{
  "arch": "conformer",
  "model": "self-supervised audio encoder (BEST-RQ)",
  "dataset": "acted Russian speech (Dusha)",
  "train_examples": 26041,
  "n_mels": 64,
  "hop_length": 160,
  "input": "mfcc",
  "win_length": 400,
  "codebook_size": 1024,
  "mask_prob": 0.05,
  "norm": "layernorm_no_bias",
  "activation": "relu",
  "mlp_ratio": 6,
  "head_dim": 64,
  "fused_qkv": true,
  "qk_norm": false,
  "inner_norm": false,
  "moe": "top_k",
  "num_experts": 8,
  "moe_every": 2,
  "expert_mlp_ratio": 2,
  "experts_per_token": 2,
  "shared_expert": false,
  "subsampling": 4,
  "layers": 12,
  "width": 160,
  "positions": "relative_bias",
  "kernel_size": 9,
  "residual_init": "none",
  "optimizer": "soap",
  "beta2": 0.95,
  "lr": 0.0021,
  "beta1": 0.95,
  "shampoo_beta": 0.95,
  "eps": 1e-08,
  "precondition_frequency": 20,
  "max_precond_dim": 1536,
  "one_sided": false,
  "adamw_lr_other_params": 0.0011,
  "grad_clip": 1.0,
  "steps": 8500,
  "batch_size": 256,
  "epochs": 83.6,
  "lr_schedule": "cosine",
  "final_lr_fraction": 0.01,
  "warmup_steps": 170,
  "weight_decay": 0.4,
  "adamw_weight_decay_other_params": 0.01
}
Rows from block 6, named by matrix and row number. Rows with one number belong to one attention dimension. Each number is 500 + 40 x the weight over its row's rms, rounded and kept within 0 to 999. All counts start at 0. Numbers have three digits each. After the name is the row's rms in percent of the matrix's.
# v: attention query, key and value (stacked) (model.blocks.6.attn.qkv.weight, 384x160, the v third), inputs 0-159
# proj: attention output (model.blocks.6.attn.proj.weight, 160x128, transposed), outputs 0-159
v.20 094:537470456504581472559500473503469497513418469576543461510452464566505516529566554503479567435534549569499455496523506520552546518507510547544440499534531454494507523485527520521438497485511546496506531580556501481535569495576450480509485424496432493527521532504413445461460513490537558445503464501453455524519555485542482560509474496562505471480558449448527455524420460615515587488420505522465415491521461508539481485481484509526523508502521559528475454474475535544487465500492539
proj.20 096:456535521552538547428496502545603553524587539522512508492475524457522535546495431504543516562494507527435481526516536486537514480481443528484487544440516518532449506453508500596523542516450452510457494544524461532466522569484474518422510502522524444482557430511521527555483509489489462512513499465529550538574524464390530462453554453466524493521490491546521472437545544536542461546535484522491508490541559500488495535480490479440428484509505408436530462457514488381542551440517512
v.21 098:506449459512477493495540551523502471516505534533522505487506477464575449437596492533520507567455590503474486551541452455544453523509373529552536554500567485551466510526539514469440510533449632468483492536521543442543522486481533493490506495514514462512538534513464512497484555539501489481520522460551456515475485502416523556519463470582488487467547452478536494476443544428502435477464536572560492524505429549558485528497563535464589494441504507453480467540525501546495520476486479
proj.21 103:514490485527547483467443490480552504522512489466534428472507534493466555517442527540456464508488446536457445451567548475474554473509477510477604506480476459463523499485484481579507543450527447522570501536458512513491513573544474469483484505468463504470448491520479531496491445559584487541479515487452429544504505534521475516509556579417462495547509499461403493454602582575451593500544448441451523485503506503458503513545472519496517434536467461525486504530490481467560455515545590
v.22 081:538529526533470512523505486541451534460527519520501508475534521478449501531484519536524550412597517553497520528540516473550552463460526498442453442510504527497463550494470556547492593559519448460584542411529500536529445496499436550541499492525524556535494544436539504515497464586543428455481478523459481510518503471527472457464459600476427529541514494553586486463554482479492524426562454436516508470567530504537503510592458438535447491485462482543526497499478488500473546516444503
proj.22 097:535496523491485448484466530547456467421461528546567537518464413458599414436509519496488535538455516446472572549517457450436463478521463483474489478489447543528542470627533432465486422524487516517406470514507506509558489453497557509460464481557436488494492521505523436542489506434479558523439488519502571482522491513452510488491494420547544508527567491502514533521496468570494509491461537515489522489487525484484458523457492524476522510496492498410529530386484559450458496497523484
v.23 098:425480491462456514490433421565438569538512493446538470470478534451532504466500537477528465481521426456517522520461558545516555541545448476507485484496517552442533537459503489509521581470468510532511515529551559518594479515530506499467521545503500489490540516516563554463510461465567464447518530416509468468455528452400510513544503467486489561437522513538474468579472555546513483456466449498557447539400465541511510558519465524505539562513452483434477463482447478446462488439516459
proj.23 100:499510462536501506411528528493535469508482505484520556493526476479476495538475494485500520432510489497457480499483509425531465509511558550473516489548506464518536535518469514506384461510509467511519522512484494517405543437523479520510554558481425551482415486529430522516484517462483454586466475584482507542565472485543489455507476550510533500461513549506445521480514417499536492496623491523524553517552448488423580431492453449522488424460565547598499552485560476480535462527467546
v.24 093:493436554507594539541564504455424554518405471531482505485509403494492454508427513533489524470491524461530409446587494466492473540435524505509493515540432529471499478516479440586522505521482508499503442496529532530526470525471430552487489440535515509564540480533487546472548504491488466540508522485513512538536459505440525522429506467498546518465480570511519555530512497389518463532517495448581529442493533463452469522489492463494461538497559497440606460525530533556491453447515508
proj.24 096:485537560511407496486512559572530429524601563465522526519492510472532493517452496488442490455477472503439500512533514503519522495545482491503610466532550469485423519544543514437592474426517436465389540480443448441448516534523497467500481516442527500537456516497517449528472516571505489490517465477512445453384506544505425496500452533488463518568488469542459472536543563481463548496478517469471449467507475535511506486504474519537566448484508458576463474555496488488527500491488541
v.25 108:509511435479490537474478484504538437498514484491537474451510467577516430459491477477495516475522561466507533465446529441527461428500467442519513472463573508541484501524391517443521451510522514473552543498461454435481562602462505460433489464422557543506529584489479572498550489507499495509541478557441508484480434494516433508482510511518436531568466446506474441500467494494470525522469510481419596500561467549518529480480512493501503539541479460466484526489528518570478449483629511
proj.25 117:483430509469569462557524527528449570518553533498501501521541496476523537481496466584566476501470484526575493502560484521496552516454517520471463504464488530454516508459480487519494555531531458532529515466498568498576490432502491489548569513513573460503478494490571482526464507483499567501460495450530487493499614535529557509489533586530554551403547519501462477462459465506494473472560437488454476445479514439458534531506404537506447476461534471483470502443492506475551544564382550
v.26 088:522510541547478493504461477495590550463473486546508615460575446495469492456512569539463395451543466504500528497455530509513483518573445539497458448581536480545502478494512479501495398557510429471450542529492483527551503447494495509582462473456442517475435545530469513481543528495514484534459455542478503492497511501487426512446579515484543487402524560529445548475481430510552475514532568471486475495549446510436493504476467473507506502569520460528524521465499499528490435433472527
proj.26 085:471521540532507482444559472485386417440560562440502503430459505505438495531523506529605570509468498537474528471474503520414461445492626542499506484441489500456501496472509508468555493396492545481519528552501507489529418482513522516428488490452495455581558480496491504499477535472453498497544507521488476486580522542593463443546456498520520480518457490518498514508477460557470487441474541598443503523497527478577468465496499481457524536463510491544523453502538455505517520494514505
v.27 078:589492544496537443493526516491546498544479471551516412565550561447536514539511501522485558526462566493556406477568567513482517501508588417482495430488500590454482490534510491518454502456446478514443511524498437484473517551522486523536506510459486498531510499436471547520463503458464525552490523560500524516466574510531486516518577458542524537589491527557446464483490426514508394497523503539437512530440526488551543567494471558419460483532534476515498533528456536542516485479487513
proj.27 077:448522429477502548486468509539509552443526533468454577495508453536553485429543472484543468422548472541510482502488483461562465529496440544533481529490554482510477470517520479510547520498540504500545498466409461520439518462419478506474448483552575471516459478565401472524554470474463538459564500408531511493476499522491563492470476532456536484378550535538519525556544544501546577543551482493539442548496519479469414485509507494533476515450466513489518447427530488465490572525500517
v.28 098:452550518492525501416457514494502542585503492497519480514521552459518489471513432513545531498508595447537422496512475490556501518500503503529515504515586543549466543427546487479446451497463518545532507485426475586528495527483532555523494530497495495528549505599470505505476539526489495534485447552471492453455493515435593509539544420525465514502497537550511466535471495460430500547399486445490544577502498561501535562444517503414507453496518397483517444554469516482477495496485568
proj.28 102:553440483462464464471528501502598416485494553501438442474523467598503484497445495502503495430531456511499505520512529512602510487525514516523544572521493553427520475554493447476591480484541479459500504520489586459456540529473505476482497527475513420456446496495510539462545496545566537498535547501546473447514538505533482502514484635526528517458521413456415498460494530467541484523536493515460497459470491455491504475495495490486516449455526555457487595469511465480537458552537422
v.29 093:466516444508586472500500498497446562475542498502499462410438480508523499519518419457550474429462491489448566552503472446580477448508441518484454582563464496550424471431496520472516525545491556448561511506506402516445482539422556404516472513483431528612489533512482510446472468529503500514505513483504497480482471524464519509478530482534535534505512536511502473472438546462518505481439549465460488499537453479480517536546507498485454547461479500451505455512606452499478525475531424
proj.29 103:502441459502395381465506539505538454532520534474470528511525501553458495507548535523410584529501491545524413474502517449427530523558532496504556482499458520517464507548422500568462428487500472527492469468500550506579505509565459527507497550525566451500565514485568576471493489485531530517436497526490488528514502490495527519553511499492510473473515499464483493507439491471456473490547456471420514505506520523520532455451503583443525471497443483515470480510404539493565469537506625
v.30 095:546451547476518479553441536522512356500468485520560413498492438447496545507511508470440445526527474486517497541569524560553565493443543444501452521465476475457494525574593522482481540484508428469507541564576493463523528492511545564516530471481497453522535444577502504451518450532515467506528565474599486516512498488498469513502474544510498510499514474486483533497444481482463455498555521543564432476469444442557506479507498468515475553501484575473524470460570510508577439531513479
proj.30 093:482478539529544567474505453492504532553549531496482549468552513508589516491494473505493533489462468547482532470448503474445407571505489524473540516442491432541465507443444539622491512518557511470520523515429460464499468523518496577464478532407425564475474508455477406532501453463480481490418413500468493534488526505443457496491597390477439483508493479558507535478530475485554536469466477438567489513482482552495524479465475509508516541464494496511512527551457499513468496447493558
v.31 085:452523438494446474530487500507522588519495513512533457522484565493492497533432506517439571432561509508497545449479507485581455496494494409418509481450470501462540539464496532516596537512568465479467448539405467472484563519465521441514504510492504524460479505506438536513578528494495486494552451515511591475479471549539516435469504556539503528423501522502495471588554488463458591566419493429487473513498538479494510552541528477514510533524484491550503589458472496528509504541545475
proj.31 091:557457468496482513509500516528467555528509403536458540467551471506571481569537488450555497537523491487476496535556475522451426458517523476574495458541493503497453570581462437458428480530411547409516537487570514558491444471478527439482487507572513455514513482472559525477466489509499497499492514415441598484514504504525527542463380503469477555520499493541466538480486428525508446469468523562493504506526478423544495504488430467486545515419453522452521505512498520490535539503476510
v.32 095:483405533506545493542451475510488465526493509461543481482483408512500500519551502509483495467507464467579492543538478415424469502545464484518522545530526433480481553508501506496492528435531498501597488527529525466493514548535498531479470452534440532507589537522555476493508486510424509443580501459473500446473495487482524565466519455521513443500455378464628535546489599463474480497556481552519556485516469561510466496538450492487475499449511508474491427493505553442426539522521474
proj.32 094:515531528543436530540505554480550504527539538551509465492467514488499536474500509541467474526492475443514526461525531519552559529529551547485575554441490544536498479397486470547475562502451486592425537492432495459477553494504522532569477534455508483443426414476486508526523496521492481578435438527524484526524544532433443478512520510450522473578537574532436498452475469489509506434485520506461484526524491478484531515533508462522545495512516448466469492597453491576571442592481540
v.33 090:517546439463492489486475522480485451533543507552523502525538532519408475457530454532581506463479503557497515468554449524516505398420550502549507514533521537458508515477490478522498465417504438541543573438521430452474463493483489503524480498523497568548540481545502525452470452511465531524477526471473501581549474528489490489531396554526483443566569476541537458460457533427541509422439555530546490467490463498507436564473561511460582471461529496489531460496461531514485456539434485
proj.33 087:493403551503544506542511482481556488541476529521521514517448478550566461502491615573402519507469508512490472527452527457516501518537463470461514534499479524476445464569552457464538536536545471460490418444464552532480525500549498549458508468547484465478406606487536499498499532501511526456498484514555519461470515472526525525580520503458448479442406478462486543503517557445455518534462465484483522485501557499566510495511455442445429497481525506391491560530471510452507506532566493
v.34 085:530445397495530461472447538564473495479559530590494421504547448530474489510516535495527541471483484485522465497500504554540504487428448485494522480519557459428479563493485547467525521466454498514562482511542546500605524491551439492555437463532454524607596523544490484473550494580530529480443480507515472456493544494443451505520514475546513476524555457475462507586466491539489526499467471607506510554467477493565498505537457505544503512496454511502465469457439554474463465434515519
proj.34 091:546487523461500475549507540465578577512550512435514574514508537433532575539527501513458448500531498530495551525507520435524498560485540543445502580431451448492523484495473432543473512555506423477478524534498448525452531500490563565463512547509416485465416527516483568565443571468476497501547519508496487543578549483490565488512505553479521511490516567532537546461508537544567491441500542493523512455538531504497479467455595481462505513463546476439551496550515523417533496517463506
v.35 079:483525469518474525512472566522498507470479501474547541526494493455489479484617476493481454480586427394465417578538471469488523479478440470524540492529471413505526463480513493512453472554471499579454535579504479494476478509519461456503467507498505417514513501540511558472462427518441484537624457539542564500465454530512477475523469442546470575471553494464470584459555505537469503542426517540466488503510484495486537592502461477409492515479523520482464502494528468473532481523533517
proj.35 084:485434557517478507437471494500538459495501525457507448409498474535518537452452516504497576522451539521515516447477537595526508474507570496505581492455457529478437500479502467563500497402499556403543461462450549578505565528451534483506535540457558542504547460419444441484524530501514448592467572496474488489484446473521506565473543545451537512502466472513523509467490495517503474569529495549466534519477475472531497456501500537558625519536515479501508518531498440560459506503493487
v.36 096:513450551507500509453500538503440404503489487570532374507499523488566522466471542451549541550456532477583509475466543508519453443429531480474532487496502537499489478509477465540544533366432476508581467547513476489534567506528509514538515490423524488547542534507448480495575486446497537512523460464473513446517428490506497531512523490593531522530518415476504488570492431551476449545459458532484485528520535537535567474505543499519509553480458519504477457493441549474505510481565464
proj.36 096:521538481487559457496482446512606584490527560435473589503533523529574537500560477573501389451497461545506523522506497439574489544509488525469413549453558471538476571454476521454459537568548547501481530454527453451423467525506471537504501518538506487473431444556508524560466491519421522490463460503516475561571551463508498488472506508483499531453532490461492516463506519532519495529458448457501498520533421502440541545485487463509464490453528447500506531518489519537520489554419476
v.37 093:475481462518527519492610496480520503509487480474462472526472497451535474410469507430534557616476587532541519488529492521503399539479496439533484499486456529464546436526500498508526416465523523483454476488586449405535536481516495468476479490479542507479432533508479585477514536467543521557458458462563488473525551495518429531536448520502579506503485525531477452408521467518512446551439486501467466549528479527461476469466585542519520532514467501487489515535473589473451522460506464
proj.37 104:457537461475529532470507493510523514493545506503474532513519475501465532583563432462498398449501413577451513526474502408535567439544455559541465480534553465498438472501502550474484498492495532493560439559497482487453453504539474508495481472513471461485508529555469456527461483529495503462495495479480540504443444520530554523471529553498465552483509476469556452549578641511532529505523545403511493528515452534513534539484397486514417516487526471532486417498523468480528543545460512
v.38 090:451562443524475555513391423537484505534459430536504506489549530485502471523507449516441615430458510467541442447460588478482463463449549510520476476454405505506485569472476519506549511507466525482529507531568548520490559543491466480518562442415386482536483522478489515499510501483502534533517456471486518524519500464534540523464540485541549447543491503476517493484507486451454479484442513509509578479527456548449518546486538495506449557548502491504481499550514532554414496522418461
proj.38 092:611588567444509426453590550461535420465486530540467486460518486537478518466504551515531477496490501526483520536553486477486531464470489568525456489509551542520464469571506466494415544533511497413450480414486431485474499489480539518446512543531580438517507472566465528562468477486513511486460466444536588463490518541460535470461520513478465495422511515558490481554472510516505502546515509486463509491507464371505470498538471493454497479507490516480552477447477512498566487507552575
v.39 089:548463534473451510549543511499495431486472498538507476540488413462482524501516483508505482553528495498551463560537524465456493479515395505567499540543472476472487450497492497484498553474483469450506463568583491473571527513535480523608442470478501446501547542501538445502460431476495503509578516485430423465514426479476490500466537472494522475441582480516523487498554501403539589457592442482494512459457494532567462498555476524536528518505522549511447467483411574478476481516472512
proj.39 090:491561417575513437428452469514488550485555519539533490475436552482485505548492537523484467495497536492492475484538521504549589519575523515489593516454417447462514548422512438508525522485567521594516495491387515434466511495550528527474484526482440544512516522488487496566525518487445514507426485480491531554466512492490480490520512506461533477526462561503502430499525474566418538514423539506502482523530427531473494476504542419475545489472528422488524469538541431538564489502533519
v.40 101:479486511525541506439491528457494400502454511501536444441484513479478581477563480483519473494411491510473575497528536564556526495576494557467510514480539515480507490560516516523456472518493539503408507579466508387478519512503494499469480533523477500543474447525442453525517481455490543459486532481533409559510506498579460516560503526519548500514535535523412551448480494527521484524571567505481415483453459446538468496510558513595559496498507552520456458531501482532506518515390512
proj.40 094:489539472536552511522408449504494529497496483494493499557546589509444535571506483504525491563553512554508453494435516477485444548423498502532426481539518443572523574436529541517476522450537428541539518455514392530500483530494462560507590473431513502471502541534485491513486494525530480510458490484460458480488519450444540574558518449510479445492444409475537473508520545530530511514485436481579517481481520522500543502511513508490420559564511461549565462515448478496585477468505513
v.41 089:472473530509521500485506503525445528477478450453524473420445493511461465471538480452506512429552534510554521553463460488541416456463466466496539569485478458489498543462468484466531484518529523446538541499499433499474522503491557474482506435458543467528600510503508525455504478482520420476588548527492536465570431399497529547481468487530435570508468510551564567534524472479470497551466481471548550495527522504470517503491439451491471553388518516531566397550485506485471515522577528
proj.41 092:524484526500451475482503544595512482489472511497463523549589473496522507473440506519521516562470540468521478439566496519500536506496522505493526522473527563469501487544516466471534470466489563500496477526492574471509471510495530528538470520464608539537531543442539455536417424504508483550400458530507482477481564524461453483492538523483524518543547444472431439385472493539475454498486480441466506478511469527502523508465453520528526425503554444459458530509452492535483399526356473
v.42 093:524494475497485489517451574503565508518469448508486506534558489464533410512512494550603552564551568566534475502502445525494536517470529447479471511421551467501493490534490432507482431450442484547438516515575493455465465549541521514518505468440607514500507456500447495484480505494520542531490477511529460548550492472475491524440556518454502470509426497479503432508463467549484479422509530542531577568537510509533504515468521559462452530500442446528452533426497462577502429569534516
proj.42 096:463451518465587563525480477475542537516479498475506449481498511543498568472495477514532492429456454501518508457564484478528567405501473578428484547495452565506469486448540522518502556602549459449560492529532477555503507500502489525545496520462436473527445512493484509519505465519429567504533578437459488497478499528491463437516538532517516537458454562435501480583563526481549498532496491473443441455416559518455421482521498475506520493574538525456528472566511566483534541501471544
v.43 097:446530564540532530512491411532532472510541435538582437469547535491455529523484548469454518357460496481528440557527458502529539494466473524441515499516473507425495530481528519509494584502527481479540501534528498456494452457498469447585506566534492492589547531569494520448479470481451493490492540465514528525462496439505467613496504473532497517520422441486533490581461592468487471526455471573485515463509506523573533533465491516479476552515504547464490482497534468517506469508542436
proj.43 098:548464454463530464471529518536543437557519519474435538519476479505583504512560464530451552549566440546513512484503489422485472546459533541485444527467537554572470447484443456498454491450451492483439607450478493468510541521415558500463534500475508513491473488449493539531510490458553445555558401514552523489433457528447474507526525514472489471451486525516542569440507507486456558483466491460472453537571525489451476491495481479519500461425500447512451555531426535461460518507483555
v.44 113:466522500516575523437455463504486483558550545452513520477532433468462507527581497498510460455491407549538446537477494437485545495457491520526452534545505430555546531470589532466496515511499542480517549513522494560484480502405473510493517481520463521544557463600514513497468439596478474541531489513521437509570504540530530529509513468551490501484553413422569507448493535465434498393514548512489487475531399540453470511497443495478470451460514492480516455556516469501494492532473493
proj.44 111:606485583479445547531544531439568434473426505558507438508489505554505420467467442521458533506476508445472526469470454539484459511495499467459563531461503509420472523489395419595518476450543548522452452452457532483563570523520514522473509493434501468472479535446510491491500530487514480490454478501496484506473513454467504494528542462527512490542424539507474505407466489530528512526540505469505546451509549530531495470487555515501533541524477492467490585542443462565464477506552583
v.45 103:470478449414461504476512532479561528511533506491474500480536597523482422464576429521482502477538586512470461508405497478556486518481497539508505467472505449549543497460421541436528419497481496484567467442426482623509536533467516491482498432494511498476491571497456430497527527529507420518466406538487464519526477463505549495500593521488455475499466525529539444521510474511519535488396455475494553555550475500453482518484479464505541520528518448548491480472447475563490515519508495
proj.45 097:561523545536511443507478502500487508502386490518455460492503496519493537524512481495552505501401472482458530471582505539496527523453508477463511532482443539457473524603510421488521579552457522498471515589596583458509445523460507439512557556532501451513509520486567517494489479551503517432492576480507548450520528502586477479457484548491554578452535488447389488463415492511510442484548536500510478441469553445522498514524526558492528492488497484483477506436518520471513543488506490
v.46 102:550544426463458545539525469522492528534544525431480573522525515491501433509579491445537448455535532490497477527391524455501547509561480447543543433528509481597540490514503515414500463566427501476505574485484506492462441524426457475475503550509479491427451464461463529516417530470546481472499434505460488483520503483519514528515505474437426504455477493480535473543505581555450489476432508527479516518543449565481522516463466472449468483521492486485515592432489488472535435529459516
proj.46 101:475432538520519477471515524481480433504390535533522396496523495493493493480453455473554523447487493417507530428579458605515447497486538512446471506469505503465448499443535522492428515460516521532532460540508579590539493444455549469520469503476518486508543505520460525468524521515513484503591569500474542521486531505505510558492510536510538456499534518525468474470479429530575502547607525460527560540517593463535496447527475515529493464507536544449512523459576484518437525517534548
v.47 092:545463508450506595520499512453506524461496443497485444499550436536468516531474534468430522573465484492467428478590499546496492496564547523499409482452483506472459539524479496585474531486519478545505505455547502459513451508554509520491402500513437467489479533407541471491437560455451534519478478498481496564470548488495453518534505546436475451539468481506456492450575551588514519523551507519437472486452550486483486457439524454539500539565523486498540534478524467504532407484413524
proj.47 085:460584397524531483497450473491475516469568526461533541511423594457515526547472509426464503473510473455488585509461476548476506470448455533509568468451528481502486445482565554541457557563515408490487526524482473478423542425489494541489532482504494509512527474513501493520574507515481491518550526515550464472460514490469536516532552495545526475514466498579601517565497549491477503497476460501590510533519475487564485538465548514541441519502537548511500420439522549482454534466569441
v.48 093:500461484522552480466541528530532476545498545453480391489429550528478457537496415503572465534471490543460589509418472421554488475498451525449497608450497555585472466507508549523491529471535536481461512499539497533476402499420460478507454534505488507453491487519475484485519503481454445494540472500536589548444495515475431489494492529513542516425466470440501465533479509495513480528501554458424494446562449513539515523533569471503536524522468441491474511562541489501540499462545437
proj.48 094:515497448480444501532509492438444507514525520530497512493484499500513484512589507511510491507516451559488461481513483475457504532463541468547512450450455508467557533470448553449482440490462528397550550488457501486575597559495510488522518462554486461447525461450585509452489489539497534441480510525357449511525520461571488488566452467498476511584533555524460477464453485469496485535478451487456527563483583564498531492485455550531526510503451571467453506571462533526519521563490559
v.49 094:477470561504513484539489472554494419515478537565547448492441576529507538501544449523518518536440579494540499509550478521547531442493510500530578564442546482472403518499536506520493571504434550504527468541519530461500547481517554510532481514473519434571512479441447458467472414492501535495506567503481496489466553495473447548507477462530559537581454468518485508547442511456484425478455456546514479533410483528571465448522541587484558514565564497479465514541514495498525489498444525
proj.49 093:503482442522553496461457497494569520510572508432417496505461515491477532494492556529511520532549451557546475539535547369539511565488457495517489584509526470579498524452458506504505488471574421524561546489476454480493505513467479576522523442483447502490543494479485491517543477527554465479476424489492495536474459455483487459460550558423459480458523510508499532494576526432450569571542472477462524482559499466381477494483541470487472495492520543482483529445449519466516511432555468
v.50 082:500592483555480481477447493532487532536490466532519613502508508473449427495457534555531491498402556462534513505550483475572449463421497469502532522470533492512521500492506491540480443566549503505460560547502524537491429488522503512472478521510529537548444404579589525536503509521478535556559477509479562447549577499516506493440505479479525528480440479467403504495565489439502459528491432492498582501472484569493518457472417494461484486513517498535550530464553499514493459541539558
proj.50 087:613374619449472565517550515462505434485547549511515486484490490517484534489494539543531539543585458477484512557516491521448495425572581528537546505560502490488575454453468506428557434479544493456513478475492488522514555519445524506497470465479514499523562548439481502465494478514574515495488534483565521518492479548483494500468599508473464478502456550510479504484497456465485502463492551535507480449570509465479477450449457500493527520470541552492471547560517488486549447538452440
v.51 078:470514534479553496514493477465453510514465503515476488494418467549528545495450546443483557534476487582477477514490415499507470544497535493457529490531476489542492554487483494552517562488558515493533503499498447533511468536465492491532483520495494525523577528468502491521450517554533538428527493415505445459505471511433530531498517514522560440442522503565530523532423475399593501590586436460553470439501608466485459489483533501450470494530519486391569460469486551554484488473566509
proj.51 079:544476527497430451483547512538539533516590438534479518449493542417474435507494496525424517512502549483524425498551562490489540537522455520507549541523512480481542525524555510494506493472444488547381487500522494407518517503585434544522475513473504439454464513556523527494491533452437463507537512502525459507430541529489395534488512519481500550518490496509458531514534490525476550507375513474449460595456462567556518529539492504511486494547446448557450510518436523503538507463526476
v.52 118:436500470520457528502467466573468411552484513460467449510484473526459537451572491487424563449466524469452518476522563549514518441539548526521547444513549523525592494484451522482582541456514503499522535454494483472486517550482558482560524451521434490496464584493440449503475502514484505514459503472426529506520560464570483507505399492579522453543557505513518475510456536497505510456491444562496514539510449502510455505379589498558527467541490506496465459459508557527495460513461512
proj.52 118:571532564495541428492543538457528548498524463503484548505512481534543532492481549537548453518454487518449562535500477428533449565464450568490446548471515504473464581496522509512442542540473519516481477509530509506545490521501409514511572510498540509501455476529501524486479500484528492498499493507606504476493444513453588478556547511465473505464496450509513435466547469534478499571540593431471485481569542454511543452551469452462385507481490490444564518449493410563514556489520464
v.53 094:469502504483474535520486412522436591427460426519534493474493516461512422553509491509485494530457493491455498478527531543574564461487499393520437473423509507494479493473497480558546474474519556492524581551525500506496454521509456474463540477485525478519489583459502557492469564509497442472445464424410532477490516501526591509481492622478422472547484456493503465513574510504472513533453546456540525488509496577516491566501515524536486505500525499459536507430491500557506455430468464
proj.53 092:523510506474557460507513506493493423523511540589506539424529515503532534506501519557523492452497523453437453497559515515492387440517476514503537554555487500506490493549468535499458519561486423519457446485516462560438513481433474461467535559565519488552495497578446467498543462463517528603483503533567454594502519517477476481482532471470555483508528468470499498552464509532471492470551481505477502528550521414496552458491402453448487470513584562536541467470452524447446448526489548
v.54 109:518490499517512536426543481445560525475513505450507561465467566502480472486550436535534537432479490531517532499397522445526467501477516529464496470536481542566477513475420523562492457487555568520560540498461476501438554520416489514510500475456471548540497504495562478480519498545524456535464467499448529523554540451526497557473591486497552502547446535531502489495475530432579415540491476402481531476565514530447520537469483534463471493570548482542542499496551500591411480533500482
proj.54 109:497489554509491435521554507519474433476494613554455498542495437521439487476483495515484483539465468551468481469532492572458510540494503536510505511502546543481529540549504467396556512475445436488464462459574569461559478487511587490500510506519618447463518515521508505485512487494499536430484489500559570459456535476519508455539482536492516564445488516494394514544397476529467547529505470475485440437492552505543517470526500502503447526489483515535444513454405515487589527516505522
v.55 089:485515528571616540501507512510468515499530445493514509485473533534543565507450474531479449478563488527593453544518425447526456530457557471455450505486415504379493549483574494497411563538482495520512433533530517579511528477509462459505508566505528541572589458474502555495520470530527474475490528515508562489478453466413505535504478534584485496477539511508500468559489464474428450480466526467453509529445466496534514513532501521427447487444511509450543488546483486465526512533477497
proj.55 085:481430457512494522451528498523516541504490510535449503632552490504542472514538498486445565420551447513557488556505531524501542538475503458529524492451537550589440523506419526583562425446484559393514480458448593536533479523507508418482418451470495498504534507487440468533514486467510489503505475509483479493527566519441453466463452574453478510513485519516502551493575516473577480474508499561574514457533537524480493476459498508524563464525444475489514511506492527475455506545492499
v.56 103:462509479501538487429491524531544517513485410499485546588551496416471417537463429461518547492528490494527450543571411430468477462423513527470506545529443484434482520547507459499520522431482559485517505512539421542486476560504521513465512484448568498563543443567568477476509474483501479533497560535545558467523529528473509562507569427490520556513443538519523505483483485488510471506489498483452589527501547564460480437542494562474534470468539512532516505511540479524414556469493499
proj.56 104:556498513484495485472580543531552471494515519476483471518485459569503554458514589522497514544519491567533463504493507512542547527566495561516579543566514537503521420562482502438577517567510498494523481433470572449487545459415537475601491508548520494486421494472457450541511513494500499481481502483534513444467468506490471430526444571573493520523455550477489481537480550469467540482442509554438424471503483566462486527467533533491536503505471444474485497598541533506533517583491557
v.57 100:560522437451523517483438462530456571512484486446461497480427462531466479575550525546450474413502440501528527532497535512444581513494539502518510549499431485486504515507490459458535463607502524424460516488535494541491480538475507544485513523502523445472475434411529464512524499496508481553538548458527568475551551533498504463485492488474426535456518606433514521526489501447495544451511523579533513489527451500521493502466507427535465467441502607526523518477584536485554430486517470
proj.57 100:515507574492430567477529554419492487461452442435512569456565483478484475481465522453572558470415477508460520464472433594442459563516503463465494470538477497496498481521520547517489528494499495478505490514508467457569530506465477485458512482498578531556554510524439448511502500491553435506454468533519500516470503521393465513515496464507477510614542511550537414430522445517522473544503498478547517486530605498505489469481518476471569501488545486467565504493521458556438496458497571
v.58 101:528497493415526478585487510508533420525454484543414499514583487464463494519505513458496541560442524515494420471604429429497469485461530444503527540510486425529472515515552493470515501461433487530532513521562419493509480528490534551476458533482526500550560481507495545503512498510450490608520509520540500502502496585419484488545496523525474563502425478508473468417517473484488505420507529515437568499523520543500515456476556472455473528468522449445582497539589490488489485462488456
proj.58 109:572465506512532521457531536468505542544553570428527465524441490568555513479495525506482422437504494501502523500454461498517540501566470464486558533565515527486487441533443511490498499555636513492500519454407517447536545473452466498535507473510528449511461503466472448522469519538570556421462506486537448459474518468544448521521528553572498521499512451563548572519516583463481524537504491494458486497462505425539454519441525539515539465511521524469436497489473540546444578529544552
v.59 098:558498511504514517507512503523497556508495464499542448447523545560485471437479620519483582470495597555534464453450525530496449580506511447513522466505472606422458511560468531449534518517479480510501435507524508518584489530467454502465490457481419573529537474430475459438540492473467469482432457491516537504444515530486451456469494471470477526482484551542444445590492487537451463478471492541477493528430519454562541544492547546536504534559492509529471505526449508533519441484473546
proj.59 105:441511450465505556463445508555560521468522530482434535597545529431581479560515498423512501490544483504494518580488480446512498476425466558517476522490487451548519531532588471452449509544463475422527491580508485462483506470405557521456480520530533475529479486508517534591429556542509552499563462469506495505571524539499569484499438518523527507487509544513537531495539507489551494528563504503546491479461528480500478495532499497558434419413480492494534454450533473464457557471459519
v.60 093:490483568471499477437491523494519450484413471581527449503557538512510448419441493468430560552510493458564438470449547566526536478511422504447479494518490424554404474464471530499538505498491460496481519519473501471498541512548514515473480494431469551506514503503510513507547482433513504521545489569476434478497473517524400460505539479494479536534481471467465488478511426447536418491536491467466517493490530486524599415485517507444471483573502446575523544572504503489520561453563526
proj.60 093:531559469493529475516523468520501557424609548457501522470453518511509585524594496526615472482478580566553500520529485450572467474500519473543514465536495504443561491515505499471562524507566549490549536506470523459488490461489549535492480528520504499512523489484505474557473555549432528485519478451530505455517576531529541502446500530526528525450503512506594531492447475530476568548472460470519544497471432474471457611511583550584496505493484504500444472426479518480505492506443467